config.toml
encoder_arch = "vit"
model = "audio captioner"
dataset = "synthesized solo parts of chorales (CocoChorales)"
train_examples = 39062
gain_aug_db = 6
noise_aug = 0.002
time_shift_ms = 100
n_mels = 64
hop_length = 320
input = "log_mel"
spec_augment = false
win_length = 512
tokenizer = "word"
vocab_size = 56
encoder_norm = "rmsnorm"
encoder_norm_position = "pre"
encoder_activation = "gelu"
encoder_mlp_ratio = 4
encoder_head_dim = 64
encoder_fused_qkv = false
encoder_bias = "none"
encoder_qk_norm = false
encoder_parallel_block = false
encoder_inner_norm = false
encoder_moe = "top_k"
encoder_num_experts = 32
encoder_moe_every = 2
encoder_expert_mlp_ratio = 1
encoder_experts_per_token = 2
encoder_shared_expert = false
encoder_patch_size = [8, 8]
encoder_conv_stem = false
encoder_layers = 16
encoder_width = 128
encoder_positions = "learned"
fusion = "cross_attention"
decoder_width = 192
decoder_layers = 6
decoder_norm = "layernorm"
decoder_norm_position = "pre"
decoder_activation = "swiglu"
decoder_mlp_ratio = 2
decoder_head_dim = 32
decoder_fused_qkv = false
decoder_bias = "none"
decoder_qk_norm = true
decoder_parallel_block = true
decoder_inner_norm = false
decoder_positions = "rope"
decoder_cross_attention_every = 2
decoder_tie_embeddings = false
residual_init = "none"
optimizer = "muon"
muon_scale = "original"
learning_rate = 0.012
momentum = 0.9
nesterov = true
orthogonalizer = "newton_schulz_5"
adamw_lr_other_params = 0.0029
max_steps = 4800
batch_size = 128
epochs = 15.7
lr_schedule = "cosine"
final_lr_fraction = 0
warmup_steps = 960
weight_decay = 0.04
adamw_weight_decay_other_params = 0.01
Rows from block 3 of the audio encoder of a small audio captioner, named by matrix and row number. Rows with one number within an expert belong to one neuron, the router's apart. Each number is 128 + 32 x the weight over its row's rms, rounded and kept within 0 to 255. All counts start at 0. Numbers have three digits each.
After each expert's rows are labels from the 100 clips, of 14976, where the router gives the expert most weight on average: "strongest on" is what is common among them; "band" is the frequency band that holds the peak. Only what is clearly more common there than usual is listed. The data: synthesized solo parts of chorales (CocoChorales).
# router: router (encoder.blocks.3.mlp.router.weight, 32x128, trained with AdamW), inputs 0-127
# up: expert up (encoder.blocks.3.mlp.up, 32x128x128), inputs 0-127
# down: expert down (encoder.blocks.3.mlp.down, 32x128x128, transposed), outputs 0-127

# expert 11
router.11:140130098146137085152168163129120129129074159107092192110195133134170127106147177120116149090162140083183099153141081174073124130104148137136062161070098058088122156082117154125166143097115076110099146136094153125178144148137155150091114167101161181131136097151118177125155108202140085187142177188129119178139148099060146106119132146157127122123094140080132173146174096175101127133116
up.0:148142131167092100079156150038171155181109102075145092138130164123143109109155118154169144134120126145092095149152151153099059118154199077086123112173088155132124182131132093107205113060154093154153114099140156095142134116104141112079127168130126180140124137198150130152150148099167072157113115113094062139092141141122060151140110125167137116140152074066153165166109114179134119132114
down.0:104192087092119122116170180187135135133091049116169162051114098143140135160134149160131130082133145102128179178137126153130159130098071137129132124088110084095080105117132091175170161092158112155175124153138108130117110206177099139128136124130087120103121098108139044103165111131083031180124153110176165119128110139123111141086126085130143118090129132162156104115126060148157136090157
up.1:099134122102150109115167164161126184103188069054126148117093146110123127111137122097224093126171126102147177121096102149125125110090089160106168127154108156130098140103145119139069154219103128165125148169149172143123110184133108133095138104109140177154118089162200093106133122126110141143143108119157086075149151139110105118118198133147109118055103203096131178176161153097118165153160
down.1:153115157099142166150151138078118113136207110136166155152081154112113149129168180081148111119107085134108106197086093067109054093106088115123191141103156134149113122155159094101153119170128132144134128131153111085066089122103125147203080125128163143179150172165136103137173087183127082064132110074123126098113104150172149141091129128126189133100130115162076095123118094079075098097124
strongest on: note A#4; oboe
band: 2000 to 4000 Hz

# expert 19
router.19:116105077103127037116141108170144189133102160074096122084162111116126190095098117091096125110124160141147130157139120131098154115089205090110076165142117122178099163098163098140139141109164165123088137101172095125131124103117186140133162150027169165116151125079114127137101121117183124182117097167123147164065101112126116108113128185097077120085110127158112150081128121077129116094189
up.12:162038102130103112163129128060066110177128131159127108093148074084114159062127122044184136170132130115116101141203101147131104134133108094093112134129127120114118186172157117079111101149140070145125141112156135121123154147168052104111127127101111172157120154165105139073112082090167153149169151197126137095178125085164053110086106169165127133120129120134131163130101124140159149149100
down.12:113214183104106099115162102107166162073108119147080014075118126151130150159120136138099223105142151129183143170130144169087074167188149168101168159142128116133128155077149099059171135119137137190107143150097142159118164124164108121122116114112107139159139113085152134124201147150109042131114112111092140119136139128079134132134102137144164156118125103082087132114123133144122166140127
up.13:116127111138129153178170076133124147161124137093107110218140093137063105147117111102144171187136158133160092147141187132115118154159151093140178149146206154115130093148163196162112137120116110070150133096141136179076167140122122127194068159144092150088167136103143115110106137186112120117103166132181104130099110103127108066138160133118104179152078185213176136122122134163163124134149
down.13:143129125148092083103178175103186106099082126126087146169116137084192149125148117189116112135118095142156102162139134155080137160115129125185118179150150121112178136129113089148147164112161125123140172113143149175170128170047173213085104128131177128175133083161148139083151122192137101121124100066134095157129155118150102091119092168050171123089142130120108153098084118049134124132111
strongest on: violin; note D5; note D#5; note D#4
band: 1000 to 2000 Hz; 250 to 500 Hz

# expert 0
router.0:162141106139137182188083120139145082054140068156206157089094140107132128138142181177137092093088148131134108143135090112158098094132156138164129146139124125106121099169103137146171144158174056070144158153073170148178173144107107153117148113174137126172138076126147089115115140166118176086154069134116185137133075103126111132103153120067106107140084129109141134076111116095116044099106
up.0:094068083170086053139135107051156135159100117179073164084108095107129120147105147107137140134114135128133132125162145149115155129124157093146189154089157094164154116135157165113093142078119246163119090157121162122124117109157148103149109121150188119069123155137144138102036148140160163170129109126125159141118104140085124173141095090102104097139129132159116088101086067165114115158190
down.0:158111151095147097144092173111136104183101117078120117071153101102065090138150140141159179124109070140133139173104093131123175083096172052100169141123116125119100150115071142227108131128147107124142159141136126191127117140102101164144132096122067122101094082137231091140163074128109124117100103207111105109083141120119141151141124131111174158137217129138122109110115148119113114158100
up.1:152091139122114108156135120076174125143078140127125111167155087140081092161140127146072099105130127083143128115164142096144113127161136191146150103123157091160136166152142130126157094157181142107121144205111162141133097105107154052147142137115143127072079169099106212160111114079094128094092176094117205127188185114149094132106112100075145181159070079124143142087079181122103132156146
down.1:158160188149113131105164147122084089073153124169164121158143096160128108091135152063119174108154178133125151183180071116077169114112114134142116140120111162094136082171204087156189109176115176163143185183149121106161077136166127090164140153145087121124100123052135104081126126084145218141155137126149123161124105160155154167139117121123174057142142141119141143109134139110162093130115
strongest on: cello; note G3; note C4; note A3
band: 250 to 500 Hz

# expert 17
router.17:141191104141150202206089157123135087060137103145201105118093154115146130148192170168102083122060180126138089132150073133167105135145151114159164139107122160105131117142147136158129130148138076091163171180075146167188149121133118150140161191142116120163141085096124098095116119143119155079131048127111169111137090107150131117090156104088107116109098134110144137073156117087116078092094
up.0:158164117117195077111128117153171133083113122114123144120195144156114109165104124114110156192153164099119134130176173140121119117127209134143183140099139182120033126131103148103129152078184161175110141194193135071144149089138104168101176106102154169149122086165146142084109137133162096106135097106097133116087166071125148118112110111095076146136155114133203119160170167136088097123139
down.0:101135104149147121110093121092050128153147113046171155152111101152139106098185172125169153100082177158068128107094104135177167114162100174128116120160155092118155094183182159137137135186131152143122087151115067128176094118145053109091174151159100085085142122096118117160110136105170200125145126136124150123076112081134112167097124115120125099174144121158145073180142137106132089075165
up.1:155100145148164106139129149149104168096135136123111153124114094140132192167176134087141193120155161115109109113103094141184092154081178137107063113115192191119136130179144186101075156131099115083127137156123121110148166085098123052114119086152093119130082141155133143168164140214135110117099213107120143075130138155116186126152118155096114135107123156098126108086137202141132163118197
down.1:061048147110118090152136143065131141078133080152128082151158134079143102110136096110100100149146128063194090127143107143071100109070160125129197120091125137071125102132112144099124094138116144094186113120133103109102073161134107087078104067128083088093120086141116138130102144147128173106148132134098149149081164103076116161144116095187134162100198126131103150139192143117092084096094
strongest on: double bass; note A3; note G3
band: 500 to 1000 Hz

# expert 10
router.10:140120097140113154189082115083162068096133156092192112117105063061119157123190146122138090130124216092138092104151068142164129138124121120138110117130155115116154137156084109133131181160107158083081209160098140175180110150123108150135102148145139170132092116056133083069107126170161134100152123122110141103169077143152097101103087095094105150104151172130139140118103140178077083105118
up.0:145062116148152114175130150152117085144107157077158087114143092119120104139167096108178088123157102129134130136080121103164171129138059173116107134178114157077142081161086059080120104081146133130125168077109122045139132106122127167153144117122115132134166142090132125123175099132083083121077168122118190088139096112188148099132085081193162087129119119118122103087147138201087110076164
down.0:135078115105129130168096103095094140071115129179132114173117170084040184115115125183129120130144145155129117114143103117156157076124117159197135096107059114151122129137141190086109194150151144145142092126152113139197117144150125156109128110109080132157109127117132172171128188151136146093131144112113027175152119118070102070109109129142120102119051156130149162099133190085160159138101
up.1:145119119144146119136137145161144098178108124143080169141139165179070154145227160150147152157148114145097144137081105121168210117074134113112182131103148157150145138189165096149046115082106132106155133152154130167144107087089176102039100096119098073156133078182124109121139171148113124129159124122191111127150167150142122146131141088187120108111145111094179119123180159170154127161114
down.1:116164084090125082164087163177096102136143103126161107171148147140116113136178141204155088109081097125146133095094145083089109086117085149093118139155117135188141108163160109123113111110156090142189121154155144144099169136073109129137153118190149135131083191109107115121185124140113110148087080089124125082087088120078129104123125098132061119113112045159190150048111166124110113071119
strongest on: note A3; note A#3; tuba; instrument: bassoon
band: 1000 to 2000 Hz

# expert 25
router.25:159141141135150144177130165140120062115090090166183181109080156159113123128181170163120133094130158124123075096136087138099144104127142115125107133122164142108128174140089105175144186121151042095117153143107178163194144134155152119126141152132144109099086083084076039097115125141132142139125049138106136135142082089125116130077162155077102149129113156119114120089126206126113048088106
up.0:076182084133061137145118131113175126122098065100105115118156143137080127086219149162094106118172151106094111155138123166177133182167068135097102140118079092072159118091129096136121174156120168148142152114129136121207128087134179113188120136149092187121166121146107158100144131159125138175199136093156142143123153107114109109134164144146196123118167151178101162107135158128157134064156
down.0:158117151101111110099091098180169108188098092172041074151135116160133131142182109105171099116156084131133120126094123149061165108123110066146172118154128104151050097107062105130108111102118082129118123121112071126147181139153154090091145126135168119170146084092145106170091176134120068115127150128105103079131146122101127118098136184119099081077121138068141108125155178165092192127108
up.1:176053162120135119165086216118157189135170119125115161140117152135125113161145102137095193167099133150145134139131182133153124088144144130160099147150083113084109152107101129103132093137190191154137164079160157103122107100141147081154120110094118161114103143087146188055122090187102140089135104130082166126162065126103168159094172099102095152136101136153112094110163093111166183167077
down.1:111146111113172087151110058135166140139077088124088108091100135160142160086132121161114183115201127089122121126094143090143161146068111079099094077114120106157108051142114079127115132124143128109206112160148119122126150113116177124134115153163146089113185131143124097076067092117080150060069180129134129114100170167108068142121141117153173140147168128140136192143109083091066151104135
strongest on: tuba; note C#4; note G#3
band: 1000 to 2000 Hz

# expert 13
router.13:175109057121188133152113129130141129088036109134135174070100150155097124113077163117122142169145127151062122153145104132112132104109117102157104138162148185147074171112108080101131098154160106136125149153103175152136140096150154138070149139134139092146107064124135108142148107134135111172124033134156145138194128146100104143096078192101087108157038140109158147078097137123171163096110
up.0:134065158091089116126159140134092158135140096189155055111156087093160102249153130106125140139125139128143110106095110144112090130168164157095142136121122110073115116182165147157178115183162109118109181186134090104124127069057089064175129122138102102169119163141177127126143132141110114126149132116116160143103146132139135177144101097120111106114163091119053108091171101097100175084155
down.0:146170115076083146119150127074096156140119130062141155087145145115167198160118150115091131106109096136103097175136080076103104093165127107121110132138063129113134172111108110244130192051067152098129152140133123165111126132081116112169111125074102118092145132095086143120061120143121107093166181092160136123097157107102120122113138081150171160074133134186151097102132107107147117151165
up.1:174145151106125081082133113156127102172046152113161142137149091148169128154148132112113104109140130085108145157116163203100112038144110192090169115139126130082150107135148120143088098104146117142114104098150130139115070036097139168129066086124160102130063145125098127109124155128116128108146180159150134134205195141172081141133113113122106202113107133147093128129144124128154071170187
down.1:144086131124090169168128135164083084100150104042129168128104150100104132100142141162082128133153084172107146100183125139192145165157114142156109154149109107145126089119145161155159115073095133129140061107102117098104162179135139105120197129119115095117123169187107059178122140163085083146158135107097061116025137126083158101128151069102178097169102175115141147112120127112131133125102
strongest on: note C5; horn; note D#5
band: 2000 to 4000 Hz

# expert 31
router.31:086115118087076064032171144171124155163111149145070082084158096149151167094099064102123138143090081133108150104143168153108144161107110110128161153095100136163137125103179174141171118110134183166109098100158119109103099150089185156117151147138121132164150134132143189153135138116154075160131205111140115147070125162154092092139130151227171083124171142166122138145128103152123142136133
up.0:157151154169101144098125103141180163159149104172182144135085116075187120128140090143083152117117174108123133061124071108113207143152188165083098139132094159146191136092152104137114087108129154120078112125122121126124208085163167167185073091092129085148135136108150110154112087125080097127108125170123112075093105153121072127063153151185167130099171163129082139133126137103103117114124
down.0:135171108121090135133097162158140096136149184118161148117136132125077131189129086090172160105161120123122175102090138121165140133140127115165146143133129140057089155094106154140107163037135133125108141133099164180100071122131135117062145167100073122185102129085175092080072127145180184174107157106134113213160065110117120135131158166125115087140145109126137124143138071125171203090118
up.1:112109152164089149108193168083160116075126144184207106162076141115128116149160117165153103083126206112118158157110103122121137154115088174137138149140139186101128107056126147162144106122110144123229137158133093098081117170155076138143126120152110076168118101117132117152147054117176140112125122118195154145157160086191123193170126101096135157117108118159104103170085100120129104128132
down.1:098186173149156127122128115138129078096117143124124154145071214125140106101134158157130131116113107124106174178125104114099138062120212096176123155103146141170146184130134120174116123095105114112086125084134102128110066119147108112165131170129132130075181170159150143159161139135089148167075126067135143110108157056130137150070185142147128140110158120135112248120160141147142147184139
strongest on: oboe; note C#5; note D#5; note A#4
band: 0 to 250 Hz

# expert 6
router.6:164155107095178122168108167166110146165126085159101142126114162129105159200079163160151179090089145105100103110141088176104114041146144082070109106169194174127120086111099126150130148120067088168127159191101154140153069129126138136136149142130141089115129191104093107120147128098113151153052100162086096131201133140139123119124133129099088143190143085137081097117125133132183119146154
up.12:110141119195118164121086113131180158123144125129105167135179144117153095143151134137104155188153139149136067099060156204107096153189190137170190166140096153135110144144154183089071147141094098130154113125167133143109099116141149130183120087134135195073135125109120144131154092145140141132144094173084150108112138136096085172185121101113071078078083131124189140091130165147078099088110
down.12:135119122080176109194129144170125159098133087134127113167056153135079152146146149049140139136102128155104095134157109131148136116096176136132116111118160138169148159129138109076141152082132135124095161116120172155103106097110093122134128113159094099147136121140167103160113150126101100092138139000147194137121051106123127192106122170135156125162164103111107197146119116157048114195097
up.13:122167127104168111136162085148095064078145148091107151124144113194176102203161157122140168185130140073182139059158133135128201141128108152145114110078124131107125146159199150091149154092130187141080169153102133127151170130135174098130143122160115188122129095092081147118120159133174131126063114173092121137129113115089184131109097112150096074127189160101123094090170106137103154143160
down.13:088125235145118090125106149117116112147144115137146101113187089123122103094143149082107157116129117127130098067099122180170178104117151083113154066147105184103174151129124061112099108143095140133109076118158115151102157182164116107113106120135128079121104095120141096097183191167136113145127179106130158063128139157148135089095145072096105169111086057150125166142178159158106168185102
strongest on: note A4; note G#4
band: 500 to 1000 Hz

# expert 14
router.14:175185121176082159178098121134165114067174124118171118096076135133104115145130111129143086164082156164117086177147102128173105129113167108159101119149163126124100082152148105115119135197123123134165158128111109133162136095093140127194147084218100119142154120096130116160090137110121175099128058054133195100095087120171102136099126117098186093145129144151136119087114105090170085059131
up.0:126150107120195145096128101081163120159132187112111119085180127098100176118140128139196120130131148135122110096124152101140134168097098094099085157142199100151155096132148092123138118167105117157104145118189069102131105145152139101153199180120122119093120121064142123074175090135180142114139093121081098143069149094100094092063107098154075045151144134144179191125118159172167134123148
down.0:187085129111130107106135133151165099147104159141094091157070090092153072147141139113111060174126179116110075180167073119075113165100143122146116154123093133150105103145138149144069080060130135118149124136126144171108106114108142126111176134143168070114060102107128082164120191135123081095074072094113093156152067154124144123128099170131111147051176142133142105181113130150122116192133
up.1:081192147144108146059130113112139076091135142101102136138155102086057190147118143112067123167076071047139129130104111109172124129131177120094099131085119147147199177155094093118099156140182117104116120102139117101091095131172117166141071108107112176079115182117136141107094114103123097107136121102039117119099130135097120137128077134166153121094115130050138071117152117156101089140117
down.1:126080136137163174142143146224104098176118142087071158101125118133165143174151141102125121141151149155153142091081150072075170082102150145054094095154138168126109145115146162088144162175144123144134186180156121138098108120096155163154119111044111125158178116097155103114142160204139105175132093165206121150124089128181131131106138130112147126078125099109155127134146080129122055113119
strongest on: note A4; oboe
band: 4000 to 8000 Hz

# expert 4
router.4:152155139176178178165136115097106109125091139120187143159116077130167083160120173150089079094104155082127112132118116128132124122168125113102090187148137099075142195136150057140143131126146100078121138143099119145175166131167133137119135141096176115137123083104070081060090072144094153144086095162135172131129116148110091143125131139077135160221054072111098138077086127088114124135106
up.0:161136183107141103099130117123123131194100140164090139137148140156137161155152163170098197200103133118166170119176151126084102069077062078100125136126171129128150144154132104148122140065100147172163131093125122085056114126115145087143124141125150082128123070169129148109188142135094093177150137111104110141155106189119130157128099051131135157093114086101131153176211116142117148122195
down.0:102092108128093193149102154172110136119141125114111114120125147124141106126221165166159146141121149116138182127152098093140129132130070117146096094181133072078136151072192093136073160182127127087137074065211094169132110189114134158120138114174032161133127097126103113162103101094114098116118113111149106116167114119160113209118143127104116128100116118123095189084102107090146107107113
up.1:121138168108081110124130125113097105106118097180119181134093092134081148120111189146110118123117117186118196099150062087090089205122125149131122082069131159129197147180170139141141151119130110154144156154129146162107120146129148142139189144120149051089092124165050134154159149095144141185084133098073152148065125087130153129090126122161097076176124155152096116130149153078145157186126
down.1:126096157097166140084116136136127120095066099180111090132182052123151131116117072140127162118131155086138119143144066133158100120123159172170141096157172093113100123158156200088154116147120080161200177137135147175136070117080108154122121121106173129132050162116174130142152136157112137139165096086133079121122086146108123169137116116082138117149058127209150199144100122142176126155111
strongest on: note D#5; violin; note F5
band: 500 to 1000 Hz

# expert 29
router.29:187130121164131170179089134150127091064142086157198104132061150101147130162144199180124102135092161127118063110145093123164115149148140128157157132161119141103108133182147099164141160155158072080147168158115189170197135118140130115092137136165153120152119091057126086113166120146079173069139108129101169126122103099115121174099162122062134142132101155124155120137097135081121062091110
up.0:169147110186116087127158133146136113147146105080127163142164109129154099135162148118132198161144144157090216065134136147123100126159195127128140096109134098180044093190120135026158113094104146095106142100114140147119108145150149113160091113170083177172140109123135093149163126097105118160077136185152119179139150132126188131162149097138166136119151143172092120184154190123162125161120
down.0:093094123115069181078118104090077139088116129159162137156113058133133155126107108086131102084146103072135147135108070153073146129149148147125155157098158132136140118133087166117149086079123167168124152090161173150099114144167154126126092154076099128056114091100124150115112119127152146138126066126167107115098148107160162146074107098135175141114171168137069143126085126234136189141060
up.1:081162122103057128098112108161118169083181138097114087101140182113150116087069143141151143075089109122226107154125156139183102164125098126075113103129125149156117101109164148145122105141056087054121176128096170102159148127124145137107085177194157154098173103127154170165133130123160103133156165082161132101082091170098102103178150166124130141104200119109107134144097115171137118120132
down.1:127143165152158156112084170129138161207137123123093092169125130091132162156145141106091089085154087141126164130191212205129118135121141155162164158114109143139149088139142079093158154122143133088114108118167096141172129113161121113155134104160080129116110186164133080101127091160146121087083108145068170151135161117103113162151140228091112068182112095131058094107104099096088142128123
strongest on: bassoon; note C4; note G3; note B3
band: 0 to 250 Hz

# expert 23
router.23:148173114154121209158078122126118107042146086145189114112114162127103125168162173147125093112089152109141117121141081156144101143153150160149128144152119126094131098184128113183150130181156102104150171141084165177192151124116125141138158152160145108145144096103159065099099106150108160089154023107120181110127073111104130121085149112060082131153102148118154122111103108095132078074080
up.0:164080140136151136091181075141104178137141166139078180126147099149122146163119153145162113123151131162092130142135078163157121124165155143151142188118093146181113167183123076075102142069122144160127137105097140095158145110100134066174136092163146119150114106165177130168184117131065187138125058189113099111129163172059148157119119124103113166158164107100127108067073119080093132093108
down.0:095149159134112139147074114098134075129119159106126150088097084175135163105122130146162110182154097064120130151093132128153092107161130138125092153100190134143167104088130146206139125107148062128168076143168114097126145176090109119102112146114124169115162113074177125095094101157187098175159118107130150124157090068129058106109135108089154082127161129155091086095129186180198156165078
up.1:167113152193148129092180135078126158140196110087108153124144128110045137104144063124152112099116142123154085082144164165155161219093180146069080118147064092135162086167141145078083113124147111115083123103112146163131154127118109138154126095149074117102083165124102174149123141121115081092124107080120066175109132157142150141119143140188092089106087161110134085095128179124148133145146
down.1:101153109112110093136150093158172132106132139085064009123123152117115162118099119183097133168130151131169160111093106100141111102170212138159128118176130145088126148105164130143089086043150103117115152104142106133155103181149094172127116155146124169115161159132115124156148051129125123116091140125136157133119155143088156121100064147035139095104110162093094171157131068111100096088142
strongest on: cello; note G3; note F#3
band: 250 to 500 Hz

# expert 2
router.2:166091140127105109179159062082102124151157128060174120132122108121133049175130180150172120123116122106126102084117063109155084081129133118148128153166173126129138066172168159086168139116100086144127102152134111111155061129154127074199081145172092146113135154060105099139124057145116159106166072121150181075081106141128119166145171080108089120150137103137156111150119136156129121128106
up.0:113141121103158122119138128113123090184107107135154142120105079109155109195154077113125106179141117153133062168123085146180211121106147091130134155129152134110109199088133048165067136121155081108155160065152161142137114150139140104071099102153074129161128150155125185157120164203150220136143147075095142123114085147121169103108183110098114114116133149093139126128152130111114156069152
down.0:090091157114171139137067084083177143177138136121167106163131221150120134153090105088090133149142185149094219084119101135186126096144142157169130114159107180126133188082134171118126110126137150106121177094120145133134123093097112131188098053144168117152083130101124081087113159132129115142074119162191162139106108113166111135145072144116088138178104153133104178090136105153150162131112
up.1:143159084158097155107134116140148140115078206113127180111135120092135137133156172089156147104162158116114158076111174094100149157081130145152146144169075114114143100142155181153145092105108137081141140173136159149170101103181163160114164148129127131185112089153182132199199131185108167131129066144150107117139140105161101164157124161172173104091073120152126089107092035137071136143105
down.1:103089132217122087123099166164140089091113091125124100086125124112149141137125135153207068128122137129174139192128115124149113156155123105182112134112155127066121096140102119178114119154109069101084148131106132125155175093119138159079126103149159081158115084161151105100094132157182073115133110048121113155117187048092107104105095150079138146144197132132123084143102128184172143152087
strongest on: violin; note G5; note D5
band: 2000 to 4000 Hz

# expert 12
router.12:177136126181138147160136094120105154131141120111165128182134164131112050177135192170154099182116149160137151148114092114169076093146117089156102156157146119053135072167086150113137148119089075142094110163127174145129162114213090098158088155133102187152113122168149139099132073145094121082158100106122153114116147152053127156137102099086070169122100106076139103102140154146108120071125
up.0:134052084148093129077118162151151130168134134214171117198082147099101149099103106120096089085093098148094164090118146102070118108099122133104075065140123084163173095096124077115143128109128143120150135062127156145139067157074133139170145164134150123119113108189117075138103109124193163139126112095115115116078083108161094097138162110151167120124166104102106151101174207146151132117126
down.0:093119107122148082141175087080116127108144142179125079139123103110158163111139153159178166168126123203140125109186122157134183164058141068147153129105153112146174130116173127191105157145161115109184149094095157059122086096088187124136109128095139147139090142069131082072181164109099141122145176108202143159122145136103079149185143116089145105091152177094120135134114090098139140114106
up.1:152096116126115135107147164091086078092059229086158123115191099108132140103085114096156142078094117106183104128185120065127141129153068137130048095160186117152109092122173172117122153123187065091090158113132120121137129136062127166106137120076131128178139128185064117135125131104151139121171101130128147158101149070072103140109115083121115111141095097144118119106144132099171145134116
down.1:115194125095150089077195072167122119103148181143089127085096139141123100160133130130145127069119118163156091139102121080136131123118205117100115176094123175160159180130119138102162163128090170129119105091126082130084180090152127150172113128155115113088153087120153093138122148139104111097087160034128182128099136133184093155086109102095128073110088141119133190079169140186134163139095
strongest on: note C#5; horn; oboe
band: 2000 to 4000 Hz

# expert 22
router.22:152118095064125110174143118144138092145179104125170106121072092119154126176178170134124124134108086130097091137153099142223136106110200126071158158141168088145169152156104131113087139117154117099153103116143142149190166082139096115115100092124143096184102143145089089094152193135072132100121095113102160107149107123089128140066222148080145176122091150123097165098130159120150086092114
up.0:159083151133138105130109126122153086070148084133126100116120197150156151151136101131145145144076123132166172096123089100132137137121139097101163144153136162144144166184132119128133106105105194199141140110138146078115112077102147112120147082138122114182168155229137138158167186096109159104120133164116131114187111074105221120115058088142183177093105139177102205125122155141107134118146
down.0:100155127154146130140104087145170077119123154116113141101153101117112189107130104145140145145199068115121155142118064104123143088105157143108190109156065075144089135052113098132113096147104105133040066143096136183188108141110129079111136055086135111138107075076148135091112074127153203119151119108074114175125146107144099119173105134113122103095109115137155107168155125107153162150074
up.1:064126153079142118129108122135154108066092145146108093152071136088116178086099075130113081086105108169144113157089102071166132122124163138190116122230087088129173107167098098148118095116151163101119102130161117096155127111126135166133125121178198109140166153137138136132090164165061069139158170133158143088168167115165113143110101127173130144116048159144081123099137105094141089111155
down.1:139203069133162137106112165079103112169109149095137143141149160141128133211138114121123088137171124115141111089133198095077151151087130098138151083100177092156114086120150187083106144116111134173155165125143118221154087080170112118146092159061124129102127123134154178122159122145181127157103104114123098081123148098101150055117111148176116147118130075165097115075144133143113135084059
strongest on: tuba
band: 500 to 1000 Hz